Rows from block 7, named by matrix and row number. Rows with one number belong to one channel. Each number is 128 + 32 x the weight over the matrix's rms, rounded and kept within 0 to 255. All counts start at 0. Numbers have three digits each.
# convs0: first 3x3 conv (model.mid.0.convs.0.weight, 128x128x3x3, standardized in use), inputs 104-111, a 3x3 kernel for each
# convs1: second 3x3 conv (model.mid.0.convs.1.weight, 128x128x3x3, standardized in use, transposed), outputs 104-111, a 3x3 kernel for each
convs0.25:094211149128135136155104110127128098130132129124066127193089153119155088130137074140078141118205143175100100081090123092162188170111134145166050111095111073065071104103173139176120132117103112187125134084191086076092
convs1.25:113153150075180155128126142123125130122163143084137115121119115136199088218191118077151120104121168137166132171176152077103129097144179096158141105187174103151169158127114082150116171120069142141167194182137113011044
convs0.26:196122093046096070073140160116139125106098122128132104128075103075138204114114139112164075155168111139082106137172130089091111160150185102147121132165117109057181147142074097149145122111077132072153131125137090116149
convs1.26:142050130148110129125148116147103152075115100148114139145107097067110128093101116093123063166111219143062137142133131117142080176136128115131143154113088123129104089202117138100128139181096135102171168127161176208095
convs0.27:097145123111109112180165174138117142140133118137126136173115145089117112126161100128109117141129127131053104097132131078165110133106137155132131110164127093190149138140134127179173157134058145116107102161112180116206
convs1.27:098113128110119125102111129148126121111098111141112096119176125118097080179160127145184093164173094194176101139139183180162190110117137129107132139106098101112085129089050097134113103119134115142150157149102117096106
convs0.28:139106154092179206129169130124082167093158169181191166130123096114130108125145114152114134172124159145121173124097169085090113066076078122109084003030127049134155164183160106078124118094147188115115139135075162162101
convs1.28:119120153123121138147126125129134132124135121110117125119138113141126121120136123129109140107127161127099125126110129122106119130118116124130147129117135139135138120120102123133131125145103137138125130143116119117105
convs0.29:122189099179183147129079145094149199188128121171142108120124138076103051153150094158118068114117137164159117128137155187174204167115109128114176187164148099108148136100168158065121165130136110113171189145144114126102
convs1.29:143153136125136132123117110147109127124120106132091146125122112139100102117129141189187147148184113140131105083131108144125112129149073117121130140160110127154112121106114126111136102124129148116117161129130178147121
convs0.30:091088146143000091077122147159169104162118159130155192142150111111145119142177108153127072109031106139143177086162137135138129208177142084170123118107174142192092145169103134112086151122192164181222127127237079104155
convs1.30:146127139135135141154137135131114105149125153126123141212125084154096106111086141114141169176075115140085092054111088105152092046156152138146127131151127144118140140117142162127105124146100116086159155181088183134169
convs0.31:092124087146096117160093130117135097157141138165120122114141131148142187127075122161118110056139132104108067117136123111207111086049129073087195093146103177150139139089106141126087116173095160153129170145129150154115
convs1.31:136130112155123102145148136115103094126103096128139132142090127118134090122102088134131118107135169168183098150111133113127105180093108134115133129145136121123150140105122157150136128132128141134111139108133144118129
convs0.32:125146146131116156151125162091111085145112106156167112147133121169126067170088135145168108112140150136105093099167115183114146157076132151150095144153181159178118127147118139137144057100123173122167125134184157157131
convs1.32:120141111125143135134130139110092118137145106113136163086123121145138056113107114106113155124165136090184156139146130137061124111086111108143134138136102125145136158127112136111125137157147101123151096119117097149141
convs0.33:134148120163153094126139163092118117102157106168147154162117135180146099117160157109144154087154188135130138159126117132034212064094158122090100149085110122144120100174129120174172124166125082108140081109173163176099
convs1.33:118126128110099162144157084120117118127118100140138121137142099199159112153134087127045110143166183179159147124138125062103137073083148090087107089087133097115135161138115119148102126152115178177108152116143133162121
convs0.34:113145141108153146158135106156133135128163125131125126108104117151159122112118129101096121121116176150117092131124149129130147122096096097171192130178156111111081122139135105134148139101089149191136162140133131102126
convs1.34:121143150091131178083171182098150156172117177086118128118117077132044077130132139130151091154255093139164198129129141173104188099068144136152139103195102118126195154155123104200155212098037145136123096188101163093081
convs0.35:071159128077182084117180087088160143106130103166152176147102162134117096122169129120164071156132172113154107164176072152205101129179164112145102164140106121145187122109088157133041136178054151161150162138129097151063
convs1.35:183164165149093107101087145160155096139092119166108121068107136125122104062106126143107153116158119162123155070113066164111141124179142147121165136154127128083107147104127187183150128109113156077136128046102184171173
convs0.36:046159131105121154090136156108108122131167133130131128117121124132129168133177105155141108123116097111141044147164145177102104155115157095139134110140139147108125119123101063192171169105140107133161143096127104156049
convs1.36:120121145101104134072129145177142151188122133144140135159182142102125078112131097106147105143117108131154146078119113103163148164099191111124136121126104137092144116106118157111120122128151147147142127144131144151142
convs0.37:150210126085108098159097109135117149136098121152157057154156119122169120136128081153150131175092135095101123115203115101151120132072117102146124039151105169166098091154145099122098090129187150126065140110130126108109
convs1.37:105145147128168147126128111114121143112139157113124108122153109099111168113067076156103117157194093167150072160153158134150115134150076098085103106093117122129102135120110120103132083117123140138157156107155156153074
convs0.38:103072117093103161133125135090094109157099222123117149116110125105136111094129161140089095146170090137160145093158217173175130117200160183131096156148133150085121164134120132072071134089133114095158130209123099199122
convs1.38:142122105156132137141136123115108142105111128129120130121125120161134155146147133124089163095121134150059092120157145145125124172130154145154125155084133147091118117145145163188111105161133066114096138079137164104110
convs0.39:096140098128088111077080139159126142184181146170135147122131125147131149145197125088125160107170117122074120144094117132127077143132050137187156099201135199172122088181179135187171143118057215133093051132120148194153
convs1.39:096181127161130119139117156145115072149115117122135108073089122098094102121130154167163160108134161120156186140159107164156060141127139132148100113163125140106117104087073176104132103160155095097096078150185105097102
convs0.40:153095089098138118125149083078087112140138128105140108104137114121121122075129141142111145115132030085041167087120092158067156149114155159125098161106170142140174123103074113124206141162193169079063153133075124089138
convs1.40:131096158099169142155064097092085148151123174123136130187141164124092136202114179127126101125033142122123136137168096097186129090185151123164122130117168135129153041126135186090132154152155101086147132135098181148215
convs0.41:063115133157114119175146146125107120145115140085138139098149147112165076138102176140178116136106066097147162148177208149156121129133137055084143102116126094085097182168065068142164166147074101123071186154163087153097
convs1.41:173131094188162104094124095136103074120161142101122131164108131116082102162085179208091177123081101137176048066181085130129097177148084113097118145160175148183155093128106167134182110151111116126128092054139139089100
convs0.42:122162112095176112064163136136097151144117164068136179132190098107102159131144072088154095096056117062127150167185124094135122123124109159067171166131118094121111152132171114102138137151138126236015138090165156152156
convs1.42:091120132101102121108114097108112108108128161121113111127127144130132168134101188114113096170111183121065115200145152143152137101171149120154120134126098105161134098129123062166131096152158105095141082116075122107159
convs0.43:146109146105101154126112199138151200153166101125188123130125124149137115135111057097112171108088128126126069107162190162085096170127155130080105168159101163172121152130092107121128137132178155138129156161118126102130
convs1.43:144117153126114132186163127100153133083118134104124137116125132139054103055101166075128123120137158178175125146114137102109156146191135094142144139122134125123120127115145095122111121113130121125149093151148130131147
convs0.44:137132147083123110141140091182098140129160117130080105106102142149161113140090151163135186099127156157134150139133117141110145090086130139108049106171162114158159084177085132107178129137159195155125110119131186079092
convs1.44:120141126139152150147156139128145110118119095136128121084112118113072114089108099136154137177163160050000049141108136121163145161118071112148076076088106103126125091088073101140148079155144163107142085073151176173097
convs0.45:131062147114186120152112144144158116189136101144090142119168128137116108175119092177122141137078152126107103147105093155120165180175139146126162147148112131104137147119130119201064147092118146077077153161166173215125
convs1.45:101100146067122118148123128120147132148141121141097090115139096151165144190108072098113120183095152093143159135085111106127122084150133126129145119149171163123125129136122126134142178139095121112151144075096134136108
convs0.46:123132099119147110112109148104129133188160127081111103104167134115074106112120071183169143088074104133125125124115150086130205074147069090138141154139144099072119102117109111149110148153082158108148123112047122110132
convs1.46:132123134133101125104142149148152124144144130089121158165077130139179138152136115065117122143156236157012089134101129134194117098111126123125141139149146163134141133119095140067125156162149147154117180103141118143126
convs0.47:162189140096114163119117093146170159139110068110125145135186121116068096103160149107177195120109132120165122146207123139096134154137132121166046126161164103202094105141138115156147119174097115064117129171118137100136
convs1.47:133080142084117141096134096146159180150187197125118175124093192158170094143142152191125100108014078074065153112138084118131079181128151119126161107123103125136157113136111152102127183071094126133134179090129191151136
convs0.48:120108158105089135149131145182157136122098161134094104149165128143117136144106123183153149063117094107125126113121133104154222121111106034159162144128076082078067119159098067116186105072096186121195111140146106122124
convs1.48:122120086106158200043114148119165151097146147105117101150092111161097116156168149097112082110101122152099076103141146107080095118147255151180136183168108144123113165163104160113156144089000167138154127146168205157041
convs0.49:183179172192125078095143167140135159159142140106112165159133069135111067088155150133109076155098143137161106111148154157101095127139134117157134134150139120078122114109076053113063130128116090167115195117082121107063
convs1.49:128177142188123131134118087129133086101129156134137122114113164141081112138173127096075155097101120106152172131098081113099135101158106124111146115132140155142171125122118145172128163186122120113114130149118107138158
convs0.50:138156146118102172119125126128138084125169185131128149138111093181111115096125127126181102115101114100111127114189134100129150167160106098130107128145119112172143121119159114154159096096112123071161098166160149171157
convs1.50:160098123096156143091106160118132118103095127130114143177104109093097169084105177111247155067089098169122145125123114106119157156088119125128116123119101125120123071098157111128094117130096108096103135156173196152153
convs0.51:080139044143131156097111107129192108108116135133144154135159173174130125115118110139046130108136156108165105135100164182098037135126132168164109143162091056123151101133092158138174089145125255064255071097065135117148
convs1.51:132067134041176201155083230132152171099154141152121125137109107104113124173214189125085126107102098255173171123094095075168108132029106139155172153177155158108090119170108135200139255235020150122139173178151116054000
convs0.52:119156102112131076173115112116089118105117102157104094171179107151115127106079135121142178170138098230093116115163136180120142187150126140135091109140081074095142130116164150164144106129066104125145146118184192116195
convs1.52:146134130198100096085187114174137120140101173140139145132125170121100096071070167132167179099195181129102209125082065114113105118085056113129096141130106119093112132108159168182108128093118089077128163153122150210158
convs0.53:161117176131108178099093149110110135095099138090141120136137131127133158141118154133111154134159160124122131135150100125219115093081155134142167122182171074150079099144131107104120097120111143124113111162092123091075
convs1.53:133162159149124185099128101127185149130107194151112122114085076157158079045112146164181127095163170084151179109113154103140107067169165075162136079141135140073118172081123109103125157093051120112122077234167158159121
convs0.54:115168132142154132102139113085151091104123136107138181129108092116064106136133128097095172127089167114181115083095170111113154115106181107189155084115123112168146122111105094058140100147102129194091062109172117138141
convs1.54:120200110085176160113086096089129132097146164128128125175145101176172180123114146045124122164170135133137141136110108173105129149099114126167122116148156150164172109115131143186151130137158104104099133092103135097117
convs0.55:121180111153098084172110093150145052080130069104065095171132134122173113143121178167164077163130150097116104180121063070124065126092155091115072106041137156142135090072052135140114134090138164126161117132131110163110
convs1.55:118098121106124087143138158151140147132136126133123105132156130158111137157169107105067153093160045081090142136149116128168184198133152126105130100125123092109121129112116163138098140149170140160128152183099103168150
convs0.56:068133169172136171098139149140147116127143097130081128101129103160104107154100167105180195145126097201107143141115155130111084143146119125159169110131111132150151122180184160161135099146132135141208135137088199145152
convs1.56:190162111099094115175117137138099072092108133116070150144105146112144090115192122089143180198138112129142136155116088147171115181124157091134111129148052151106119120143174134109090107182120120091105125147126170154112
convs0.57:193121098147162107096079104089113103146121102130147129125138117130121121140108105134139190043182110147104048155133142177190146142079118135126098153108157180152055156134124122117126124099159166087112135127078146156170
convs1.57:175134134160166088143125153117114100106103117128107110158147121131128130173143097135148224093125144193166120181156134136091129172107102103112086091115089103096133103152133187171109147166132114119128126125114134145138
convs0.58:076158139144180160097114115119139115061162128087170170163116116108157090096055130158110079073105156144092122103127107138111100186127070127201212098161093114116130157131121117106072094137117150124110163114102181103134
convs1.58:110216163127101152137185125137168173161139120112093116167226093088100130153117074142156066116225119123129118115115116127091149160118167108132133100141134104062124101124112167140082127097096162160090165111092127161131
convs0.59:115148094113096128138105151138145167133102171134124182145119103131109127124110104097158071081104102147124134142157140094083130117093136069207177124192168078208157136160177124079106101155126102103170097140069119114122
convs1.59:075145132137170140100103145150144151143092146100092126149146114169119091146033091081170124105191210146150158113133164127115185105171187102197111023208166059109115144114155107166074000096117193104191143160106093104133
convs0.60:107170113179116094068070118120184098127121080173157135175138180127142154140161110174130086121083198153123170081088077127096165100100098134136178166147110162138168129141145107134180110123159138181073141180113144116107
convs1.60:190172168130114132117117149139092110137071094135116102131062137055120123064075114141230148162095110097113153096156142092123142113141133103149108114076103122121105064130131126133120098041127116151135154162093149144124
convs0.61:113158124109145159202160183137135111117107074084127113083130122128149123127113078121135133104173208136149210110103099128118101172086097102212113067149152148088078130113087149155157094135149179166209124161085191147095
convs1.61:178139112127171113144092065121079091110111177137140131172137175103119081162128148082166184151085048116186139157172107121122079159212109181129103132146152137173176104116126114088067173128143071099190150139090126121148
convs0.62:097115101107148129126118125130093097133151126069087070111128111098107120167177115189201161118105112119185113152113128098131127101068115145185146045164132062117099149125103163108177135131139047092137176123110098041123
convs1.62:171131151177148140119133127124097135142100153148105139165103101116120137111117145124148176105110076141077067141112103142149125118126091116140136116088159130127142104127149137118087156150118117103107131125125146142135
convs0.63:081088059162134137120088142193065120163108143110084160154148145060178141137130146162163163101157099194089149161108065162144142095174142098128117157056140154102151144159113125093127082104123225112144114099140201128081
convs1.63:129138136078112242086170112122153180157155161120137099113127112137058170176133120176163080118080177159130156115108142144091097053093189129120173130172130082101153112144101127085146194140066128189125167122144195162087
convs0.64:127125089061067133156104114085144109106143100146169102161156108100083177135063079170097116104091243186108059164116112127131172094099136112104243121177135101196145124119134144169114147104120172122129124134182118156095
convs1.64:142136124124139171152135121121087088157101114135106136143088140116152156143167175185162160113214134174103129128145134190164125136165109127118123119160110136152128094088101138130128097120166119095094107117098159151083
convs0.65:162103180074171121136165074111104162107097132135138138124123129125182117164161087132144123126144181139204113111127166146191106122172130073148147114147178135076132130135110115176175086097121111112103109091149115155103
convs1.65:191151143117155128030151073117189218148141178125191152173097173150000140125000157034115123081086143153103177151168068107112119066176165104150136122141178185117167188126163178116132138115081135055107079080109222121092
convs0.66:133159114148127142106082111135140082111152029097115083111076082091142123134126125115094170070171100113165161159156144114167173217171120140175163124151180148123146088132095091109179055145122092153180144123097158115104
convs1.66:178113136124141128132104116116073108125096113134142157131119088083096132155176202129103109215093113156107169119107085122126104144133065126161136153135143162138122088113169128154120121130175099124125144126054165108135
convs0.67:098112141187112151125140135124134108118136116129068109149085126154083127146107092180142103127114155106109082188149146128129172117137102153125150173135193085158101145144091134094050089106101115144198132133172160137175
convs1.67:130098111094076125134118136181129145173136161119127151144098101102094076118098117062167116127152118093142229086123042107169151137117109138126126174153141137167138153113159154177155136192147114129146114074079149156166
convs0.68:121161151139100132128044074151128102136131128119132135093131062149152137134120098179150091117145181089177151138157121094082144120117130178161107099177164114075193138121149094144183102144134083148119126107091086147163
convs1.68:115110151126164104125106134126171123133166127127148121106153104096118114140125117103116173171157130074101134081061134107135140135092188117090151091075131104145097115132104158127099153061095175114166131122130100102170
convs0.69:150102099101183149166112187127146080165117101020133121123143106144129102174103167132158122091255018213143133143148114136169177163129144124113115155094160119123127163114108146099086138134135105120183093222209175070136
convs1.69:160015149118096082123132119099080135130117052105152083097154107088194138098131179182210141230040139151189160124111104137181098121142067178190136148199115119152094091090076174130117129186155047130155086079153149135134
convs0.70:139161179096051112136138131109123128159144128130159182132153114126103108167100145107124076100149056138087177158181108121184086132112175169148124088149157119120183141112090149117101155163129136168133104144086118114093
convs1.70:164143127153107101089142128160080082186131113120170158113114114053087098081146083133246095143170111082112156077116076110194094117056128090181080143125069119168118067161155150153114143120165133082154125126114085089166
convs0.71:197153141171095157081126118155122144137054118133104166093123093122154102116135102136149058115110103167092042082175139144151192176134167175168115149108102172116118150095053154143102137166138148115183117043198139161137
convs1.71:146124115140115124148138063154097096104183117106140139092185125115092125113155167205095069149142162101115129120077110097194123120121180112119143128138084093153121137104109183163146158182100158106162131132172166185104
convs0.72:177096080143147062125116120136149109132175167158118049113108083086138077143139109142096176164096171142138081121083127094133157153182093104106161108082111089147124140118138113170132120107101114199141102129126201175148
convs1.72:112171146163145134106139141148146119124119111100107125136122124140134158120126166179161114057162115155115096106103173159135121111152099128146142115131152124133136127132135146147179137113134116125124112148102149113065
convs0.73:122078099096103101190174056128163121126118122170145139159149145115075127151134104096153171174126127145195000145119127136133130106133198121127064099171142148078132145086114098091104182125153088133111044097128056181135
convs1.73:191101080105105119103159152112106066141140096144116158115168166115156088126189174127111053087116143130135188109161116128157170100140174144144100135079062088123137096114120153170167112186059144148133173066155170200138
convs0.74:085142123117104128149181113125083107109103134147173170152117148098074096116166145107181106175103103052158129192171116092084083116160172115115104104139117115125079182148129104093111118116135105132131134122140108139109
convs1.74:124128123077135126146115117121133122148145135124132130111089117117116137124142088131139128106123087118096211124116114136154149155103120143143133134147148120125142142120126114103131126106113136138148104098101103115144
convs0.75:149094115114113070152109127094220110142150106129192096108202143120121149130093121094125068146221058121144114063111094085095092120153090175108158138160114152080173068162072134102122145066087159142132157084062045157071
convs1.75:061160189074132160076122199178180085136132073134110081194152099227162083220151062126136084195145129215126061168192212140129213172158255063135147107131156047099112056114078136158145131096143255156165227148120081014059
convs0.76:130198169068121162116099135119115171173189111103082090130126149129121128101103107126141132178118163084100136103147139154133098114132160137085074130114168104096162133143110085150166071099162147083172152125130115208167
convs1.76:131141119064046136040023131082184148095174157071132158248104110146188197115151053069047143197224230034030101088128153192147143066111255082205158085130123118087237115114120053110130200178000084104111135128155125251115
convs0.77:123138100190148111102148138140125134070129144122145121090115105082124125133157134115092142115194106136133102136086170158198191123128144079095190113124156137196134056117126205116092115133136120140201120117148171118169
convs1.77:128066147127132121093125105098089097105164139137163115112131129095156143127134183176127114164074084203121105158095119141204110113192167107107121147158150145118130138152109151194132127168099109046046127152122138117109
convs0.78:155125133125116119098144164085092085076125141088101107155110096099073120077112145152045133142140111072042091161132112191138154110110172164096113115109122082117126156130201154133093166173132178069177129121180142123116
convs1.78:159161155100136104092105085103099139094119117099103113138168104121201133135152162162150136156192231215173164137081137125075139124081134128127138136126153098126172131127121163196136175168112128105116069106101058097084
convs0.79:062121105119174122146098100160171157146127162123191146064145111125127104089181085106118172117168204108176158148113162076085115082105116135055170128139115067081106074174180133126137119152111179085129150126078073136176
convs1.79:152171150107177109124151141113100134119120160113101136216119174165132163099120188085172161130084179175150137159145189210160165153188120116192121119152130103110128143094129131170107083103105115133131157106138146150081
convs0.80:133098123129119105184157189122153095109117148106176159113132154123156132117071149108110139135144151159099070148119132138106089109153137108084111165084147076100134111122112148126151085087074158151099095162085135121166
convs1.80:094117170126097118149126160130094136147116124115166121168144113083163126154089122105127144128073157077140139127122120188126088104074173118131133141154096152110134114136135123160148143149133163115121111104086188094149
convs0.81:151136183122102186127190098136091126139126096167131103125122112129141112088107120151069117109139103118060151136109117102092101085109136129157094096121139101177149076130116161071090023086081100070208118183115162155183
convs1.81:120081147083096098100152093132135122125122124139137138134114091184125122153135184137140061121070101144066185122123198123194192182165120106158105147124127157155135109150139157141157125173127082119101132091128156104110
convs0.82:127144152095143141155136122148101143096151120100110142167129148129133130108088188103125091115137107146135147153142177118142173114114139157134135094162233170149116110134152154140103109113090162110057132103173177143078
convs1.82:102111131118133133103147110147140140108126136144119128118119132112138112103125100135151143185086107190100115125130123095154129106158159096110146120129122080123116115127088131116109091107140138139121140113111148154146
convs0.83:104139144087138116136138099117164140096125136118118104120129170102119104142140085131165108075141159125130139138167092104136156129120115097172168095167160165094095099163146090174124133107085091136116130114160143146166
convs1.83:067202152114136152129213097128202180119183156115151122192174080114149122151095121074038143110236180063083222105104145150153140137129132100196099010222133081067142190120145164118133059165064142125092046154099181187133
convs0.84:110107158107109137102106101121181128116081099147129119135122114146127099144190159077149096131077110095066115092077141136101166120116111100113051104156152123122108142164156130087147153167097189219148149175177061152161
convs1.84:139148103106145136104126122156172128109127147134127137096132139105155123133129097122090186151090143146101183100170092084148084119135106103138100120160138114097130133097141099122132062117109120093153135109106145121153
convs0.85:096128156147133171087119151114122079103085058110137139143107155149139163128138163090152173092229101124188072110122151117165135142185075036141100143104109100081126083175127097197171088159106110156148179135141110137122
convs1.85:115156146087191148096068136128148114131118148125117150173131136154155143196000146000041121084062127091136140124121145129075156085159121071183138096119140118131155181097130087153096046145112134132150124153102154133168
convs0.86:178164177144071112150198133107117137126180133156146171099135110151152064192154127114108119138137159141143145105117182171173152150093131096183093106086181097061142121088099108091092119107164181171156155114108073093122
convs1.86:101126161098098125126169101081100098076101098098142141138183126174155140127157155145089076144149175143176136165145105131109103137106109123177146109123147160166150109185130123192155118154172113122136127114100073107111
convs0.87:105155160122218148162097164151065106115068119099052153140130115176126127143105170079137150135157107157073095127120112190141172173124134123114120112089150129085137110124153114159080062069179203183160061129122105116145
convs1.87:131116126114096070062132098150139161166148169136126188156092056096086094120151140121097128110094100063100156035112072091146095105120074142166131121186152155115081111118138192100104113093155142136144129125124153151133
convs0.88:190163114152065171089119186109185215145160124112106116150154142159129196180173130113069117096194157095170062135141111150138104113165139176118142054133153117143130052164129059151062102160095173204142164093171101134186
convs1.88:173099128115156130157118073164082111135140137111113136078128106098135098154168169180129136051109134159116138101131110137087082175184112178124125162138104155116117102125163141181150129145107129097146135134098151118108
convs0.89:114197107084115080067069088103117127104134138169125109154127096110160145165142148118058101136094148142103145208133105110146159167097168079133149046095108115107109062132148142131112118099098151182125174169167051100045
convs1.89:123144144137146142111143115121135127122140128122129122104140126128158112132102093144127147145116141119123147120132098114098120112127143121129121136127133119115143137134106106117107114132136145150117152127128106122142
convs0.90:123076119072143120096178148158178094177084116165075114151154126129143125152118129140157152130146108143114098138102169123116097150156165095113103070089059129066173085123127034047142115125099114129158231058126137112100
convs1.90:124120120145128157111143115147141121125133112129134099143135123140125115127091104104132113112102138134146135133113145121121170098128127125160127131116131119132124113124115130137109123120147129141136108126126127122117
convs0.91:138176104180134121170209089171084177089158104142153133115105135118117150147133179140099093068183100149119190180159080113083145090137138104156159066146108121140112124168183152147127146143087124098114133102173144073040
convs1.91:105088096121178142123169107129126128118084103117076093142128116205131138186159087103095088104157011124113166115097168143148172167121159074106131097088147114083125116107103118129100119093088136156145150124123109100074
convs0.92:139135141073107151094099123152118128170204134159118084120128108121134143143111126098209120136169125130135157084189139089095120123170164111092141095144166135122153120136075132071131122102099121141127096076165103140167
convs1.92:058249161113193144067149060093163140066154159103099125230188159161099148185059140089177168040111000102172195140102139098073196110103220098167146096235102054126113122105143093127125124126098104111128154174146035066082
convs0.93:110125098152158127083099160107145084165152184145166067166153188171231184142133094145143182058207150118066171119127077059123059141127086036163085171101167170146107143105131150066097115094130160154160194106100119098161
convs1.93:135115122186120129125096127139066089113091113140151129154090121072115134090072099055165156166082163162113120134099107100134154141134098119127104126138137155131135110150117166157146168178158091142152113125105161118140
convs0.94:121150178164170189094077091164119132129138151066119095112134088184118158135085060132113134083092132097143099045075095135117112053145123206155072162174159166143090091086109126178133117110103107135068135029169140137127
convs1.94:157154112139130147135149134177107082149108100134152143146121120130159090133178167149111131141145151125087108108152130146118206171100137154159127138113100156143138129124149090082154075177140150140127180133144214175146
convs0.95:092087118138196122093080125151165167147146143158122133129105115115125143139139158109150109137101097087163063084149187118084134000025093099159135129202101167082156106143179114137160080115135083123165137127124154084164
convs1.95:181178179131178124127131132138071098178107062109130142171098148131149133074164167133144220205102101132165088115176118158112221103092128117129110135108110165142172046110146098115154120123133140127109129100139133110151
convs0.96:163129142155083120166163097125132152115151146187100199152154198124131129118113147100192153148129108177178063143140154101131080095079124146131158129142161139099089079125126088114148094112119138211126112113126095082103
convs1.96:162152133122140099128143124120137133105153140086158101166150118145000079167079143139117079032146109102128069150122112167180179093160187098098131124099140082106147143143140135174121180149076153170156162154128152114077
convs0.97:133151161134150120130060122152148184115119127100120069110103137121168093105095163125113130103182185090049121117162091156093117104090167121094153161104187088060100145143071115123101138142173132146151110058169147096086
convs1.97:113112141127110157101113140149162126124106114101142137186085141118072103123072127060091179116119135088091199118132125158176132123133161092097139074113150126156145119149103094116075103153092181076132185128097105146086
convs0.98:135165135129120125126189176104128105108041127168133165163121138111078133091128125086157065101024140064187103125095118111063143157176130146120122216177171184119152073150114112158174089133156142158155152234129172137075
convs1.98:170105064173129122143103130125086081086072119140143160140107135208138137120110159093131143123120142098182197120154079179163050111148072141140119183097140187139090116129121169180135132151134133101109164078052108107115
convs0.99:183125129133173087085154110119158107158171064107151116115108095120123125116085122066138164136162141124066143103091188155159109117085140169147132113163149128115117162108097109093155144089092215086193123112150093132134
convs1.99:131125150126121133178139111095145148126134168126142131111176113153113098127141115089146115127126130042055151099113087154145168089130183122136110093073082144068109124180103114098138096150119133121131124180154165119136
convs0.100:132185153158173208102129149171117089127108164126147168123107127135159142178132157163162167156086091091127126167085083124108114134116112175132141144125202128114054124115117147096153164152082193177143062106128139000130
convs1.100:123147155161151170141153166143123102129152097131137111135124172179133112156117095066065076115101171103146137114064156162131154153133203104111121082129142114089127122140096136143118127151135160167152146164150140081105
convs0.101:133147096062083105073204166116160149115112129123148081145154131139168152097147114157161108135077063135151173090079193197130087148075138162170188134120146098185152191112121136202154122194095138077130129055107093101174
convs1.101:102128167014069131164147125140137108177144087141122097202098089127167136166109071027155064220133066095212166124193250158128155132097185036101128020123167058089101119142049113179106056103021210196140168198134150115077
convs0.102:126150173166114144144110094114120124119126152121110105167129122125181155168148159127177126111148161179157143126135136156196166218159080132145131108141131126097114130168105074150150126187146188128110123135113091053154
convs1.102:191126117176119112084131149168113092137108125146146183120113152146075064120087132114160147085086171134051106108110056137140065149148079148165119178185160179162126128105141144113142133141132116154146121094147184139124
convs0.103:122126082103150103136041106133131113151102115125136101104122131106084146090122095082154119144132122079028082117152111109080130114094129171169124145190109052154147075150095152068138149196138130112144134053053100131140
convs1.103:159158079125082169123132129172125105144127175129112144208122142127127119122149100102156123167082060137091101103100115139190110117137106111143136159177174120172091147107082157122099176161143098063063181129135108114138
convs0.104:081210091051170093102108159105158140158189159111148071101125121106113126083123149135109108134099063107169172086115116151176206161111169156122137130097079117100110090117083118071115157062103104114061145181140110142102
convs1.104:077107164099068117094024068093146154131124165121124170211172158073101182084128190133091138121152101092052185139133132064103084035093130131144101134143180117075141141136097195127113192153123081117098090051129151150003
convs0.105:107130148138085125173136115108136115098146150124103125171119125141130151107176138107169166090175115086146133088113130118066118105167114115077161126131118145082175102119129119161154119148066116136125140111106119112164
convs1.105:128124154101219170090133097083171154094176145093112147255050165177055133060103165222063183170199195120104197164142212101128098119207228041126130049156071117139161105161112070165103166159016122157050063203091128117061
convs0.106:076129111091194155165181141104115140088158112149082123143118124158136113152132137162079090196153143166148167134120155136119133202165149077122111119170133124096178122162165141079152079068134190134136158085137086109063
convs1.106:194202119106112120082099096166083047151082121153109134200220147131145153133190115169172177124059060131128165105102099084186121068158090120142120136145123122116147081101157165164139091149144115102149178117123141132136
convs0.107:174138138140133112131222093152184127134122123159112134082148141148106131129051127108140113117083206097116103111108139177127128100147163098151123135079073136111161169141148086075145127163128133096125149084173137072179
convs1.107:144086121164146137139152113124113135143095121143121116110139138132168133137146159133118103071147124165086106128125127166129129138153151139108092114134127124111122112106150133152133121113126135115116127146085152121138
convs0.108:172149115151109171173114130152158117134168107108105189137169139148082137128127148143104085137065059173108108128167088141094117131149101082113129187117099117105112082115100181086213082140174163164192166153118076117097
convs1.108:122118145126114108152167097121138130174137148128128121132159092145112080120077054118077119105203137190144072110106118139090132103089178129108122095150125117109147096123113141095100136142146176127124137091105100089148
convs0.109:113166077164162164162161131110119144104187079160138116104113091125153179104098115095122108135028116148115152120142151112144129144111172120088131074132137133163097110116095118121159151176168128111053083113111078150190
convs1.109:126115110106158126153116128105120139126152171102109117110153120137159155154165089089144108095042133122174108110142102123102122150117125128108090161124135131143112142114112112155141116147152162112114156132114158162144
convs0.110:119084124139103127125156150168137154118171094128098160129113176158160124119118122135073129188166049200074038141187192144136195159171122188171090173123114117117236080110099106176139092136140205114046123143126113061124
convs1.110:124096115144070112171163090139115100135091114107119127173112162122146150117095135123120087172135131158097166085138138072179076058156099137160147155118101117119082073136100123060145101159110148136125139122122127204202
convs0.111:112098141145133168151152176091086148140118073165108062133146168113071114110095086123135088170104080148083128128122065167167121133125112154051135177157151131165140131062102143140110191126138096123100168096105149134167
convs1.111:169146115140141124111113067144136079111138164144142107113184036119103075117148124096123195160152109140102083121095079193121131171157080175143144131155124147151182100149166163197188176206165122105152066114047159085078
convs0.112:173128137084137050132151131116113122122097127159199084114148092148175165070148159059152164109119146114112144091139156135101149103155183087094092092116118145140043172227136178198163091088096109115115128112096132130060
convs1.112:145096128148133138120129058116112140134100125122142113094113130138137136074151162183160091207133124203225244142128144127089077113135084119123099121101120149110148133115134153189128136173093091123120149123177171109106
convs0.113:126116163118083119120129125120164094120132110134091115134138126121121129137121118089108156123150210112065105131118128139101187132139151147142109178078118122095167118065143084153139163132138081143136078101124133099110
convs1.113:123123165089119199075169139151135149101119169108089161168111095085110111109075211193104106139198169140117046106073178123116194096201171120159131137188120098118177149096126124179198099147122088188141125113123115171148